config.toml
encoder_arch = "vit"
encoder_activation = "quick_gelu"
encoder_mlp_ratio = 2
encoder_bias = "all"
encoder_qk_norm = false
decoder_mlp_ratio = 2
decoder_prefix_bidirectional = false
beta1 = 0.9
beta2 = 0.98
lr_schedule = "cosine"
final_lr_fraction = 0.05
Rows from block 3 of the image encoder of a small image captioner, named by matrix and row number. Rows with one number belong to one neuron. Each number is 200 + 30 x the weight over its row's rms, rounded and kept within 0 to 999. All counts start at 0. After the name is the row's rms in percent of the matrix's.
After each neuron's rows are labels from the 100 images, of 14976, where the neuron reaches its highest value: "colour at peak" is the nearest of a few named colours to the mean colour under the peak. Only what is clearly more common there than usual is listed. The data: photos of plants and fungi (iNaturalist).
# fc1: MLP up (encoder.blocks.3.mlp.fc1.weight, 768x384), inputs 256-383
# fc2: MLP down (encoder.blocks.3.mlp.fc2.weight, 384x768, transposed), outputs 256-383

fc1.493,144,160,140,234,198,164,181,188,221,241,142,234,199,198,224,220,207,224,195,102,142,187,203,206,211,166,194,211,209,213,246,183,215,184,192,192,204,207,179,170,189,150,159,197,231,205,160,165,197,206,213,205,189,197,209,236,188,236,217,267,187,156,203,158,195,224,188,164,178,230,155,207,245,222,183,227,214,189,188,191,223,183,181,204,137,241,163,238,189,175,183,214,222,255,169,186,216,193,161,211,175,152,200,182,168,206,181,215,190,208,260,196,209,214,179,224,233,200,228,242,191,171,196,177,213,193,192,258,224
fc2.493,097,180,191,219,196,219,213,202,194,186,215,209,164,197,189,210,196,137,205,223,215,241,201,227,243,283,121,173,199,189,155,189,180,224,214,198,219,185,227,179,158,215,238,204,153,194,235,180,227,190,201,205,255,194,300,202,239,175,156,145,218,259,203,178,216,159,181,182,231,206,231,160,152,190,186,172,191,208,177,208,194,249,204,171,227,209,197,190,222,221,195,212,160,145,208,256,212,178,223,185,257,251,219,208,198,181,219,134,198,158,158,264,167,170,207,204,168,195,185,192,183,180,216,202,104,220,206,182,205
colour at peak: brown

fc1.649,077,252,246,215,208,213,193,210,207,156,210,227,215,220,213,206,219,173,212,231,175,184,176,211,179,161,157,186,211,236,138,190,169,187,205,204,167,174,281,220,178,181,207,152,200,208,199,191,212,195,211,219,196,193,215,181,213,209,202,191,160,182,215,167,193,195,250,227,226,220,222,167,137,228,179,121,195,216,191,201,151,205,217,202,282,177,207,106,166,166,193,214,220,103,180,174,218,214,206,211,227,212,205,171,189,220,179,217,212,220,153,195,190,241,208,179,205,169,162,226,195,172,243,208,201,185,222,224,195
fc2.649,075,178,191,199,188,205,196,228,216,170,198,255,172,206,216,176,231,176,221,177,181,212,211,204,268,230,190,232,232,212,149,191,243,199,225,194,219,187,180,136,126,211,175,180,171,234,170,154,196,237,196,191,213,197,260,219,227,178,224,209,199,239,216,173,214,220,220,178,192,237,190,181,106,220,186,201,181,153,182,187,130,177,160,215,232,245,205,168,234,186,207,246,211,166,216,200,212,196,227,220,235,232,157,194,235,170,175,232,208,192,209,231,188,140,184,257,190,229,230,196,203,194,210,168,90,148,183,238,204
colour at peak: grey

fc1.643,124,193,214,241,206,159,203,228,201,243,150,245,157,210,180,217,220,164,210,194,139,213,201,231,188,188,159,190,194,226,135,145,130,164,211,171,192,200,186,253,200,130,156,182,205,196,231,178,215,231,211,195,174,204,191,213,208,234,178,200,186,209,219,174,165,190,208,178,257,232,256,149,196,204,209,124,193,204,195,199,159,222,177,202,242,232,148,187,183,187,178,203,202,179,142,224,246,168,139,194,195,170,197,198,161,173,185,181,208,217,237,233,246,182,199,142,199,194,194,263,154,166,195,164,190,198,214,216,244
fc2.643,129,210,209,192,229,220,257,169,223,207,216,188,225,225,225,153,175,181,181,222,214,234,227,183,184,194,238,238,216,173,208,193,205,211,244,235,236,172,245,176,148,213,187,223,193,218,177,207,205,205,221,206,219,175,205,206,247,186,232,155,237,281,224,207,220,248,200,202,144,197,192,235,179,217,228,221,165,150,196,239,200,169,167,187,177,181,223,211,232,187,191,252,229,185,218,160,219,193,229,208,261,228,165,173,185,173,178,219,180,169,189,210,198,169,245,204,154,234,243,192,197,193,193,231,130,165,226,181,187
colour at peak: grey

fc1.280,094,181,171,214,213,188,201,167,242,175,212,226,211,193,223,192,159,233,178,126,186,205,209,114,135,175,246,234,203,184,205,191,185,189,206,244,219,200,163,203,261,197,166,208,271,192,176,158,199,236,204,193,257,203,165,199,217,214,270,230,234,210,169,155,205,287,174,178,127,215,181,228,279,204,199,219,223,152,176,210,223,113,202,190,212,223,206,229,205,173,240,241,246,273,179,126,184,211,206,214,175,203,162,212,235,221,188,262,191,224,222,164,231,205,223,169,185,201,234,188,219,182,235,182,225,180,200,229,214
fc2.280,072,203,187,206,178,200,193,154,175,193,204,223,184,194,166,189,187,202,205,190,180,188,161,144,163,199,219,185,151,156,208,218,251,222,202,222,196,194,164,237,252,222,230,241,166,157,243,167,170,206,189,173,190,179,197,156,196,188,205,94,235,226,150,288,193,197,142,208,219,218,237,208,177,182,272,156,210,228,214,242,245,202,238,202,240,245,196,170,197,227,227,180,196,183,209,248,199,203,216,193,155,242,179,237,247,192,229,210,203,207,176,167,170,185,200,173,154,169,198,198,223,232,206,152,235,207,222,181,199
colour at peak: green

fc1.541,109,145,197,218,199,178,206,171,219,231,168,219,202,196,169,186,184,214,208,129,193,208,186,156,166,195,230,198,196,162,246,182,195,183,214,201,226,215,105,200,306,196,203,221,243,187,207,183,210,229,188,195,175,211,109,144,163,222,203,179,232,200,173,212,215,227,174,171,180,194,190,238,287,182,211,195,216,191,190,229,264,180,196,192,219,238,180,272,201,208,204,218,202,299,190,195,183,219,178,208,142,158,186,220,219,209,220,197,194,257,256,199,232,207,220,178,176,197,182,181,191,197,162,170,250,206,210,213,217
fc2.541,089,226,189,171,218,217,231,160,211,185,244,180,159,167,177,220,199,145,198,248,222,214,230,180,199,263,181,189,215,159,172,219,236,218,197,186,222,187,228,210,201,231,208,224,164,217,228,218,192,228,213,221,230,195,244,202,227,184,177,99,255,260,211,241,214,183,159,224,240,178,263,156,215,166,244,141,195,179,213,234,192,263,191,180,231,175,220,173,218,226,210,190,167,175,203,271,188,198,230,191,241,250,218,183,201,176,203,140,182,196,152,236,196,157,218,189,148,214,216,168,210,208,220,198,142,205,192,174,187
colour at peak: green

fc1.57,047,152,242,209,170,192,204,214,167,189,179,195,221,174,176,190,174,222,214,207,236,196,176,188,220,233,196,170,178,192,281,195,224,194,177,200,183,203,169,152,212,228,204,191,197,211,179,184,213,271,184,207,191,178,229,183,113,212,213,203,233,216,169,149,273,215,173,200,154,232,193,230,171,165,189,228,215,202,149,222,247,146,160,186,184,216,203,270,233,239,200,220,150,241,197,178,155,220,187,193,212,222,191,225,171,233,223,229,191,226,214,209,258,199,245,234,212,183,210,205,204,183,140,204,141,202,213,207,183
fc2.57,047,204,195,183,164,166,187,146,215,197,178,191,165,234,215,195,236,242,214,176,193,149,217,233,273,204,222,205,220,186,142,203,174,210,232,198,173,204,168,213,217,201,177,156,154,234,221,199,194,88,171,211,211,218,187,118,214,171,236,189,214,214,211,262,187,212,153,186,224,179,231,115,291,213,249,231,244,226,227,232,198,181,203,267,225,178,199,173,170,206,199,211,218,137,182,157,205,194,179,215,173,217,179,179,204,243,180,204,258,196,242,151,137,190,216,159,196,164,223,209,202,212,216,213,182,179,184,179,195
colour at peak: black

fc1.363,052,208,238,187,188,210,196,239,178,156,207,230,184,188,200,173,175,218,215,159,219,201,198,206,191,177,158,178,170,192,280,173,231,175,177,207,185,194,125,165,208,219,204,165,243,219,171,167,202,219,169,198,214,179,230,180,122,196,213,164,207,197,164,197,265,201,147,219,157,221,211,201,220,178,213,186,220,193,170,208,283,162,190,156,182,195,213,270,205,261,194,206,169,243,204,232,161,183,193,166,231,191,161,246,169,227,241,234,171,260,201,192,256,179,206,210,189,174,241,165,207,219,166,241,177,171,215,227,168
fc2.363,043,239,157,180,160,186,201,168,243,242,181,135,173,174,187,256,239,209,189,186,225,229,168,154,269,198,256,219,227,156,169,191,147,151,232,182,184,216,203,211,228,194,255,209,215,218,241,211,207,144,196,196,148,224,246,224,157,219,224,188,198,216,197,257,150,242,229,197,179,177,225,230,195,226,214,202,224,173,216,210,196,180,193,282,224,155,191,207,225,201,174,191,255,184,203,155,204,210,195,216,95,199,205,210,182,212,190,203,210,181,222,214,191,211,147,179,197,176,209,202,173,183,193,197,223,175,120,180,158
colour at peak: black

fc1.338,108,170,214,229,180,158,187,205,232,183,207,260,187,194,175,214,209,189,221,188,153,207,180,174,145,146,204,198,201,198,169,179,191,139,218,186,197,209,202,216,236,200,184,179,250,189,208,153,212,263,189,201,160,217,162,184,185,255,216,237,170,194,190,125,179,256,238,171,200,263,199,190,180,208,141,154,219,181,179,205,156,175,188,220,265,263,205,146,186,184,209,218,223,199,136,179,196,180,203,212,188,199,185,194,200,227,193,216,198,262,182,182,237,217,246,160,142,185,148,215,197,163,205,167,215,198,205,281,217
fc2.338,058,198,211,198,178,172,194,201,235,206,171,253,185,174,159,274,263,208,246,168,173,187,217,197,220,185,203,209,208,191,204,188,192,151,214,148,190,165,171,194,174,190,216,214,239,223,229,144,213,249,196,214,224,233,208,194,196,219,242,211,198,188,195,230,206,212,202,184,169,255,158,138,232,230,223,241,236,163,183,192,190,186,185,225,195,239,182,200,228,204,181,190,228,259,184,142,211,255,182,246,204,177,167,195,181,181,150,239,215,257,233,186,233,151,149,199,226,209,197,218,200,181,189,150,216,158,150,260,210
colour at peak: red

fc1.222,031,170,188,209,187,211,216,193,179,204,185,225,239,184,228,183,177,193,243,108,169,235,205,211,177,212,248,212,234,233,181,163,228,174,147,253,220,247,154,207,193,194,204,224,248,206,171,209,223,231,135,223,244,218,173,205,240,195,205,230,222,249,140,196,230,247,192,223,155,155,162,229,172,140,226,215,201,179,197,183,155,195,236,163,188,201,188,193,216,211,245,207,209,202,219,209,157,220,195,207,260,174,216,200,219,229,205,183,152,217,236,234,171,221,223,155,197,225,238,164,178,233,175,199,179,225,182,257,215
fc2.222,033,200,179,177,167,188,158,183,213,217,175,211,77,196,164,116,210,183,189,179,226,222,184,136,207,186,242,231,209,227,130,196,180,198,196,212,237,194,189,213,254,192,158,195,161,184,205,209,214,166,163,198,176,214,260,175,200,205,227,206,224,152,209,174,123,245,184,197,218,211,267,220,116,204,215,213,160,165,222,251,210,148,171,214,202,207,204,183,202,220,214,205,212,191,216,221,183,145,195,241,167,195,173,215,186,172,224,185,214,165,221,200,201,194,222,193,193,202,181,190,209,187,196,201,251,203,300,182,206
colour at peak: green

fc1.750,093,147,199,210,202,187,201,164,206,178,208,221,200,194,157,188,164,230,204,143,211,200,177,143,164,196,222,207,193,176,242,187,208,196,207,223,227,211,121,180,313,212,189,199,246,190,206,179,188,238,184,201,188,207,124,161,165,209,232,208,248,205,173,179,231,257,172,178,152,218,200,222,286,175,192,208,223,174,176,213,252,151,192,204,220,233,204,248,202,212,231,228,205,316,182,168,171,226,192,211,150,179,175,216,247,227,219,218,187,247,217,190,264,212,216,178,170,195,170,188,201,201,162,185,235,198,205,210,196
fc2.750,062,228,191,171,195,203,202,144,188,190,219,210,163,179,177,195,218,211,214,202,201,160,228,178,185,227,217,181,204,152,177,251,233,202,190,197,198,199,159,248,270,240,186,213,185,192,229,188,151,206,187,196,179,215,169,146,164,198,221,133,234,205,171,232,170,196,164,222,248,173,246,173,269,155,266,158,213,199,240,254,216,249,213,239,252,201,206,166,186,217,239,173,172,207,205,248,159,205,210,210,116,227,205,193,245,221,203,176,221,228,194,174,211,180,194,149,184,181,218,189,254,229,212,191,204,206,225,182,195
colour at peak: green

fc1.706,117,165,174,223,211,177,204,158,245,200,192,229,211,196,204,209,164,236,186,115,179,192,201,131,143,162,236,233,208,183,208,189,189,183,192,228,225,205,141,211,264,199,166,219,261,195,181,159,189,234,196,202,237,197,138,173,205,219,249,233,232,201,177,188,197,277,178,173,150,215,169,215,296,197,200,205,215,160,181,213,243,123,212,201,212,233,190,244,214,175,228,236,242,285,181,120,194,216,186,221,168,180,165,202,221,209,189,240,195,235,236,157,223,203,220,158,191,211,211,195,201,184,229,182,237,184,203,225,217
fc2.706,078,206,205,195,193,220,220,152,185,203,215,218,199,217,175,157,186,186,201,207,206,210,177,151,165,202,204,190,163,129,202,210,249,240,224,224,211,181,186,229,211,225,230,252,134,172,237,179,176,199,180,169,229,189,212,177,218,164,210,70,245,256,162,265,186,199,143,209,214,200,247,204,176,198,297,157,196,211,214,246,219,198,198,200,230,217,201,175,203,228,214,196,192,167,219,227,206,181,223,196,188,253,173,228,235,193,215,226,189,167,175,175,164,170,221,170,135,180,237,177,209,223,210,179,191,188,229,176,174
colour at peak: green

fc1.218,103,187,254,209,165,181,149,248,209,155,209,251,173,196,201,218,223,224,234,177,184,164,184,205,166,146,154,180,182,241,189,177,166,153,192,185,159,195,201,232,213,194,164,142,252,192,203,153,211,258,187,185,191,212,167,181,166,234,211,267,157,160,200,114,184,227,241,189,200,254,204,160,218,215,135,159,247,194,166,171,187,156,213,218,225,224,216,192,182,199,212,212,200,206,152,170,199,201,182,188,204,184,174,206,181,244,202,230,220,236,178,178,247,228,205,178,191,147,171,211,208,176,204,197,239,175,197,255,203
fc2.218,052,179,180,213,184,173,222,183,234,185,176,228,229,204,171,244,258,159,209,158,178,248,196,219,221,220,241,237,220,163,174,187,220,187,238,168,192,205,143,169,177,193,232,217,178,230,217,127,199,245,200,188,187,205,219,266,206,180,235,189,211,276,168,225,211,216,225,161,168,230,186,211,212,222,174,204,211,155,188,197,172,197,174,240,254,269,168,157,218,195,196,220,244,215,206,187,201,255,204,190,187,213,178,211,247,170,161,211,197,193,220,238,241,154,144,203,199,213,179,194,174,178,202,144,186,153,146,226,197
colour at peak: red

fc1.582,059,198,168,210,173,158,210,235,210,220,171,202,173,188,162,216,232,164,240,213,185,201,222,246,212,221,191,171,192,234,220,173,119,206,211,189,181,223,203,227,188,150,146,169,162,211,230,216,234,180,178,197,198,218,223,272,216,171,171,229,177,220,201,204,203,200,178,192,224,175,171,159,279,194,243,255,180,189,215,172,187,211,174,180,117,188,157,227,201,198,170,187,205,222,171,204,209,185,147,194,245,207,201,201,131,202,182,170,209,187,229,222,204,174,174,188,236,208,243,223,167,200,171,189,134,210,186,174,202
fc2.582,081,212,186,185,210,219,238,175,176,231,224,194,198,209,204,163,185,169,177,213,213,260,215,181,166,176,208,173,180,153,243,207,200,211,187,189,254,236,206,211,219,225,208,259,183,160,190,238,201,179,204,166,228,182,184,198,244,191,123,163,240,224,208,224,220,155,171,210,255,189,213,214,226,152,238,208,189,206,216,232,273,279,185,180,158,171,213,224,219,266,186,176,167,202,209,233,209,164,208,156,215,210,232,222,161,186,238,106,178,199,185,216,199,191,225,184,165,189,205,184,176,208,193,194,225,280,216,161,193
colour at peak: black

fc1.601,139,164,146,235,199,162,179,189,224,245,143,233,196,202,226,219,202,229,190,108,140,188,197,202,204,160,187,208,204,207,242,182,221,179,188,193,198,207,171,177,194,150,162,199,232,201,166,158,197,206,212,203,188,195,200,232,188,243,217,264,180,148,203,165,193,223,192,167,177,228,159,207,239,221,183,223,215,192,192,191,221,185,185,204,138,243,166,234,187,175,180,215,223,259,172,186,213,197,153,214,172,145,202,189,172,196,180,217,188,209,260,196,213,213,180,218,229,204,221,245,189,173,195,176,222,192,188,260,224
fc2.601,098,179,192,221,211,217,214,195,195,181,213,211,166,195,180,207,189,141,198,231,210,241,208,224,236,285,123,172,194,186,155,181,179,226,208,201,225,188,237,178,168,210,232,207,160,190,231,178,226,195,202,204,250,199,286,202,241,179,155,142,223,266,213,180,199,159,176,180,237,205,241,164,159,195,189,174,191,203,177,209,187,257,197,177,231,206,199,189,224,224,196,208,163,139,209,254,211,178,223,193,255,254,217,201,197,184,215,136,200,164,156,266,165,172,210,199,160,203,188,199,175,180,209,211,111,226,206,177,204
colour at peak: brown

fc1.568,034,191,251,193,233,223,234,150,249,212,217,223,207,149,216,212,186,202,195,144,145,225,229,253,227,173,247,205,212,218,185,244,220,199,204,193,223,233,180,202,194,251,246,220,270,202,196,226,209,235,176,197,213,194,175,209,211,238,176,267,264,237,155,223,222,214,232,229,214,162,142,255,188,175,178,246,189,229,227,224,115,180,194,170,206,184,212,231,198,195,199,242,192,213,214,208,174,267,231,239,206,154,242,211,225,167,204,196,196,208,203,248,206,223,234,180,243,241,202,189,212,220,226,181,222,193,213,236,215
fc2.568,040,195,207,201,160,226,210,176,197,193,195,203,143,216,205,202,175,193,202,204,221,188,129,260,196,214,173,198,155,200,135,199,198,256,216,243,207,148,187,260,201,196,146,215,158,172,246,177,213,207,153,190,227,182,256,125,218,166,213,176,184,164,197,271,196,206,157,201,189,198,298,172,204,211,210,177,246,200,182,258,171,142,209,176,216,217,176,199,223,185,205,177,190,165,227,220,211,151,184,222,229,205,152,234,176,236,218,224,217,189,161,168,191,203,241,189,204,157,192,179,199,187,197,219,230,194,283,205,188
colour at peak: black

fc1.714,082,223,235,210,203,195,173,249,198,152,222,213,220,215,213,217,224,166,236,245,177,201,172,157,170,193,196,185,227,244,141,207,180,202,227,199,177,189,268,219,158,217,204,150,180,213,206,189,217,210,201,224,213,200,218,193,251,188,221,186,134,210,204,171,186,245,258,203,219,219,222,183,165,230,151,158,201,240,166,163,138,172,227,193,249,206,209,123,155,168,192,226,246,116,173,176,228,214,205,222,227,259,220,167,191,227,180,222,205,195,157,211,193,249,235,188,210,191,148,221,198,164,230,207,190,203,209,196,204
fc2.714,077,181,229,190,194,216,193,217,206,170,206,224,167,219,203,167,222,180,215,189,204,191,186,226,279,245,175,241,199,231,141,201,246,208,220,207,176,157,216,144,135,224,188,161,163,216,184,147,204,237,192,197,204,167,248,220,198,173,239,192,192,238,220,154,207,218,209,176,163,234,190,189,113,230,190,195,174,156,175,199,139,148,172,206,235,231,214,179,255,197,200,233,212,173,232,189,216,201,228,198,241,242,137,196,244,198,184,258,214,175,187,220,179,148,171,261,198,212,199,180,205,186,190,198,85,146,201,221,202
colour at peak: grey

fc1.292,039,201,172,190,214,174,231,146,224,200,206,195,235,154,187,245,158,171,212,195,190,237,222,222,228,215,291,174,249,210,154,230,179,201,159,221,243,260,206,207,189,246,180,211,270,187,155,208,170,242,160,205,188,228,191,233,274,223,227,255,235,260,166,144,196,240,217,211,157,185,156,209,227,165,174,280,185,203,218,178,162,209,213,182,197,180,218,203,183,190,227,238,241,214,198,151,177,219,234,224,205,168,259,176,236,209,206,238,167,184,243,228,230,228,299,194,237,240,183,197,223,211,182,179,173,208,186,248,197
fc2.292,036,219,275,199,194,204,183,195,226,200,192,235,141,172,174,157,216,227,249,174,170,186,196,203,187,194,149,200,158,216,157,221,186,217,202,185,191,165,182,228,186,190,188,199,135,146,210,171,181,194,199,169,214,179,179,103,207,168,241,192,187,151,202,211,160,197,192,195,198,221,240,176,195,190,223,187,207,160,212,260,234,141,164,231,236,221,185,151,242,257,210,208,163,206,214,179,187,170,203,231,196,212,148,222,202,149,230,235,251,220,193,137,136,142,153,173,220,181,185,195,212,208,230,215,174,199,275,193,186
colour at peak: black

fc1.564,132,169,161,243,197,165,168,211,223,238,135,238,199,208,218,209,216,224,202,108,155,183,197,215,205,174,190,207,208,212,245,179,225,189,194,176,194,204,194,169,177,142,163,191,235,202,162,163,192,212,216,208,176,200,214,231,186,232,217,272,172,153,208,150,178,221,185,162,185,232,161,199,235,223,181,239,218,190,193,194,225,181,190,209,133,246,168,233,188,178,177,216,223,243,177,174,211,191,157,215,167,148,191,187,175,193,178,213,193,209,264,194,213,206,180,232,236,198,217,242,181,177,185,176,215,199,198,247,219
fc2.564,092,197,218,219,210,219,215,190,190,181,205,216,160,217,187,189,198,158,201,230,206,228,196,221,253,274,123,167,195,203,149,176,161,224,226,206,213,185,228,174,167,210,202,187,147,203,240,175,211,163,180,199,267,191,272,195,246,183,154,147,222,270,217,175,213,161,182,177,226,212,241,148,154,196,200,197,194,201,192,211,181,231,192,178,219,210,210,178,231,211,199,226,159,130,202,253,230,177,218,183,263,262,199,201,197,204,197,142,213,150,157,259,175,179,219,191,182,194,199,193,176,180,228,201,95,215,211,165,196
colour at peak: brown

fc1.336,112,167,185,220,215,178,198,164,236,185,200,223,213,195,197,208,162,241,191,127,184,199,205,124,147,180,243,230,197,192,202,187,182,184,201,241,222,200,140,208,267,208,167,207,265,192,185,160,184,241,196,198,248,203,144,176,208,211,256,231,235,203,175,176,206,277,181,169,131,214,173,224,290,193,189,213,217,158,176,203,237,116,209,197,203,231,186,253,213,180,228,242,236,290,184,123,192,224,188,215,177,192,161,207,227,223,194,245,199,224,215,169,223,212,217,162,200,203,204,191,208,182,219,180,232,177,200,215,217
fc2.336,079,215,201,197,187,215,204,156,178,207,216,206,194,208,164,166,191,189,198,207,207,206,173,160,167,203,202,182,165,139,185,215,244,240,218,212,209,180,176,231,235,208,236,252,146,171,243,184,173,204,182,173,212,179,199,163,215,181,208,72,248,245,156,279,171,205,133,215,218,205,248,205,189,184,295,151,206,222,217,251,225,204,216,197,245,222,202,167,198,230,221,186,197,173,220,238,198,196,223,199,172,249,182,229,247,179,218,219,212,190,172,181,168,175,223,171,141,179,229,188,215,236,197,172,214,203,235,171,184
colour at peak: green

fc1.295,094,163,176,196,198,180,183,191,238,202,188,236,237,190,217,214,179,229,198,117,191,189,216,153,146,147,219,243,212,204,241,184,196,169,209,234,191,198,165,196,250,209,169,192,255,199,175,154,201,229,206,212,212,211,155,200,196,222,278,234,194,199,182,168,207,279,205,193,135,234,153,226,225,229,179,195,217,154,173,198,226,131,204,202,200,224,205,212,205,161,207,248,257,271,191,116,196,194,195,211,171,175,160,184,190,235,180,281,192,235,235,160,225,206,251,192,192,201,188,199,198,170,213,180,218,153,191,242,198
fc2.295,060,192,209,192,161,192,193,147,166,196,197,225,150,208,172,187,173,213,202,178,193,214,204,138,157,207,250,206,171,152,170,215,240,229,210,244,233,193,186,205,242,208,259,228,171,216,221,141,182,233,177,175,223,215,193,158,150,196,226,110,256,233,169,239,191,225,186,185,208,229,240,211,184,207,256,185,234,243,223,249,178,189,232,224,227,252,215,180,199,197,227,169,199,191,185,198,190,201,230,214,186,212,198,239,253,226,224,213,222,190,188,171,240,231,177,167,178,184,221,211,242,218,215,158,259,221,218,189,213
colour at peak: green

fc1.268,048,185,203,207,206,172,204,190,237,179,187,186,303,202,186,219,181,163,218,189,224,209,174,178,231,230,249,146,216,187,276,213,210,185,193,201,207,232,164,178,161,201,187,197,222,222,166,203,219,266,188,236,184,224,164,195,180,198,221,160,206,215,143,120,234,258,201,215,144,186,153,240,195,168,189,245,214,244,160,183,208,134,187,170,135,232,184,243,170,207,193,228,198,279,179,172,166,225,193,205,179,216,240,187,158,232,212,203,182,222,246,187,230,256,266,212,200,185,192,179,205,204,163,197,213,240,211,220,201
fc2.268,044,190,253,174,173,201,197,171,186,182,190,227,114,267,215,132,226,226,206,165,192,127,207,251,257,206,162,246,181,207,159,221,215,190,214,232,174,153,184,220,182,235,231,149,178,234,239,179,191,140,158,176,230,167,161,106,172,220,203,187,198,208,223,285,183,173,162,183,225,222,273,99,217,202,237,220,181,195,203,238,247,215,173,222,198,212,211,176,256,254,221,192,193,156,221,170,195,174,192,179,200,207,138,193,223,242,191,206,240,196,204,179,137,124,205,203,194,165,217,199,202,198,200,152,158,190,235,189,198
colour at peak: green

fc1.411,140,176,127,234,201,166,177,187,225,245,138,236,204,197,227,220,203,224,189,108,150,192,204,211,208,165,187,208,211,199,250,186,216,175,181,196,208,209,176,168,179,153,161,207,227,201,159,168,193,198,213,206,181,204,203,236,185,240,216,271,183,150,201,149,192,218,175,178,190,228,165,213,240,222,181,226,217,192,197,194,225,188,179,201,138,234,162,230,183,177,175,217,219,240,180,194,213,192,161,214,170,139,203,185,160,202,183,215,186,214,267,196,206,221,189,239,243,201,232,244,188,181,199,180,216,192,188,251,221
fc2.411,103,181,193,214,205,220,226,201,187,186,217,212,160,197,210,210,195,142,198,227,215,240,200,228,249,279,116,190,196,194,161,187,189,224,216,194,222,180,232,170,150,221,235,211,146,195,221,181,233,188,198,210,253,192,288,209,242,169,161,144,225,270,210,176,213,157,183,179,218,206,230,170,161,211,182,177,181,208,174,205,197,235,190,181,221,207,206,193,237,226,185,212,162,132,212,237,205,177,229,191,270,258,211,196,187,183,210,151,198,162,165,258,163,162,211,215,171,205,199,178,186,173,216,207,88,220,203,176,201
colour at peak: brown

fc1.13,059,252,238,212,214,198,190,215,216,130,221,254,233,220,184,207,225,154,227,249,148,214,169,197,167,172,184,165,214,246,153,180,172,201,213,206,180,198,287,222,187,188,195,146,193,198,233,209,206,213,206,229,175,200,204,196,238,193,185,174,162,217,192,169,192,231,222,237,240,221,218,174,164,222,198,137,180,224,189,194,148,196,227,185,247,195,195,131,163,156,215,226,228,131,172,223,207,213,203,219,225,244,225,159,211,210,184,200,205,213,143,228,186,258,196,174,206,190,147,242,208,191,241,193,179,211,234,215,196
fc2.13,057,180,212,184,177,208,186,230,204,180,210,241,164,228,204,172,231,192,239,178,191,210,211,208,256,250,183,232,225,235,166,203,250,210,228,209,199,162,184,149,137,240,152,158,174,210,191,145,195,239,194,169,204,191,241,218,232,177,218,211,200,236,184,171,223,218,220,180,195,223,186,188,151,207,193,213,181,158,188,188,140,157,161,221,225,234,201,199,252,202,219,238,210,220,219,186,203,204,215,210,243,217,143,209,254,166,186,249,213,178,191,223,220,126,160,241,201,214,215,183,203,208,177,181,60,147,186,226,203
colour at peak: grey