config = dict(
    encoder_arch='vit',
    model='image captioner',
    dataset='photos of plants and fungi (iNaturalist)',
    train_examples=90422,
    image_size=64,
    crop_scale_min=1,
    horizontal_flip=True,
    tokenizer='word',
    vocab_size=1482,
    encoder_norm='layernorm',
    encoder_norm_position='pre',
    encoder_activation='quick_gelu',
    encoder_mlp_ratio=2,
    encoder_head_dim=16,
    encoder_fused_qkv=True,
    encoder_bias='all',
    encoder_qk_norm=False,
    encoder_layer_scale_init=1.0,
    encoder_parallel_block=False,
    encoder_inner_norm=False,
    encoder_patch_size=[8, 8],
    encoder_conv_stem=True,
    encoder_layers=8,
    encoder_width=384,
    encoder_positions='learned',
    fusion='prefix',
    decoder_width=384,
    decoder_layers=10,
    decoder_norm='layernorm',
    decoder_norm_position='pre',
    decoder_activation='swiglu',
    decoder_mlp_ratio=2,
    decoder_head_dim=64,
    decoder_fused_qkv=False,
    decoder_bias='all',
    decoder_qk_norm=False,
    decoder_parallel_block=False,
    decoder_inner_norm=False,
    decoder_kv_group_size=2,
    decoder_positions='learned',
    decoder_prefix_bidirectional=False,
    decoder_connector='linear',
    decoder_tie_embeddings=True,
    init='torch_default',
    residual_init='none',
    optimizer='adamw',
    lr=0.0007,
    beta1=0.9,
    beta2=0.98,
    eps=1e-08,
    steps=19300,
    batch_size=64,
    epochs=13.7,
    lr_schedule='cosine',
    final_lr_fraction=0.05,
    warmup_steps=570,
    weight_decay=0.5,
)
Rows from block 4 of the image encoder of a small image captioner, named by matrix and row number. Rows with one number belong to one neuron. Each number is 128 + 32 x the weight over its row's rms, rounded and kept within 0 to 255. All counts start at 0. Numbers have three digits each.
After each neuron's rows are labels from the 100 images, of 14976, where the neuron reaches its highest value: "top examples" is what is common among them. Only what is clearly more common there than usual is listed. The data: photos of plants and fungi (iNaturalist).
# fc1: MLP up (encoder.blocks.4.mlp.fc1.weight, 768x384), inputs 0-63
# fc2: MLP down (encoder.blocks.4.mlp.fc2.weight, 384x768, transposed), outputs 0-63

fc1.488:113082168114090144126127092119104138107052089126121134109140180160132150132090114058153089186139113144110051146080165173089149083177187138109117125152140084143106141080120089093153121122198170
fc2.488:123137123136154122124078136120133141124132138079120133147114106205156023123112124166135002160124124128136110123105140159116122160148132158131120086106077115126127124048132129108133140143202136
top examples: class Liliopsida

fc1.293:116179171118087193119122146043123104115118083152116151136149104114116086135144105167137146094185200141119048115129119127094129092132183124169143135161123143117167137140134140085153113109231157
fc2.293:061089173072149143106157077128114202099132063134115140105098197132087164135105177103143152139179114073136144202119098140099092112144128145090154111089144101127153101140117110082077169098102108
top examples: class Liliopsida

fc1.307:111182172111086201113085132057139124079109100157112143127148137132119085152122119159143117106163161139141048141136137144078125096146168133140123142154135122138161153128121146084146143123225147
fc2.307:051068176077168132102159077122121224100140093119102144112095219147087169133119165092141131148163110085132173176148105142109097117145100155093150104089129103146128092107122118095087161115108097
top examples: class Liliopsida

fc1.447:214176115125115166142031192097144139170131163135121120139154048130218051138133121163113126089137145136147078111143175131125143226144148096155127152121050132106140164142183144146144139120165149
fc2.447:081085153059160151105153088122134235100122085172143123096111211137104162160136177100134158114160059082135152141144131118115106140113113143109142108097105122146151091160121133095092163112109118
top examples: order Ranunculales

fc1.134:092104178147153164108140088111144085105110065119114170104085155125122134078167132169151098144185120137095109099174140116129118108108157142165163090156094165153150097109074150097151087092166128
fc2.134:071081175139170138098157065119120110094091131089093167110097157185108138096110125154178051160155114143107100123145126165097157130159105147141155082156119126149115045059108103093156110096143150
top examples: class Liliopsida

fc1.674:222175102125116144140037206097141130175141169133114119132151053135224069135140135171111125079139153128134076093158159138131143231135139099158131143128054131100122161145199148150155149126139154
fc2.674:078101147058160153107153098124133234109131098169149121104112209139092167149141185101126159107155062095138143148152124119112096131119110131105133114101111111146158082160117130097094166111099123
top examples: order Ranunculales

fc1.224:131148164113090181120098147041119119106098070151115134141131122114106087156125125162151118096169148149138051134106108128082112028130222108159122117150104137103151154135121173106136120121240138
fc2.224:068106129092172134095149099117136209078135061113098143111106204180095179126103149127124074161151118114102126196193106144097108088147127136103145134107145102142151128086118115118114136105115128
top examples: class Liliopsida

fc1.672:129083095150153089163158141150205133142181117090138138142134076116130169117132157152104188133127151131115182153129099091187100129090119134137165143105217150110146124162166184188146125107041076
fc2.672:149139167133128160082155087163098086131156192134144188098067144133137093091125160144151114145164062108125082102067120156093123182147131123110161071120145105111115073134073106124143159098123174
top examples: class Liliopsida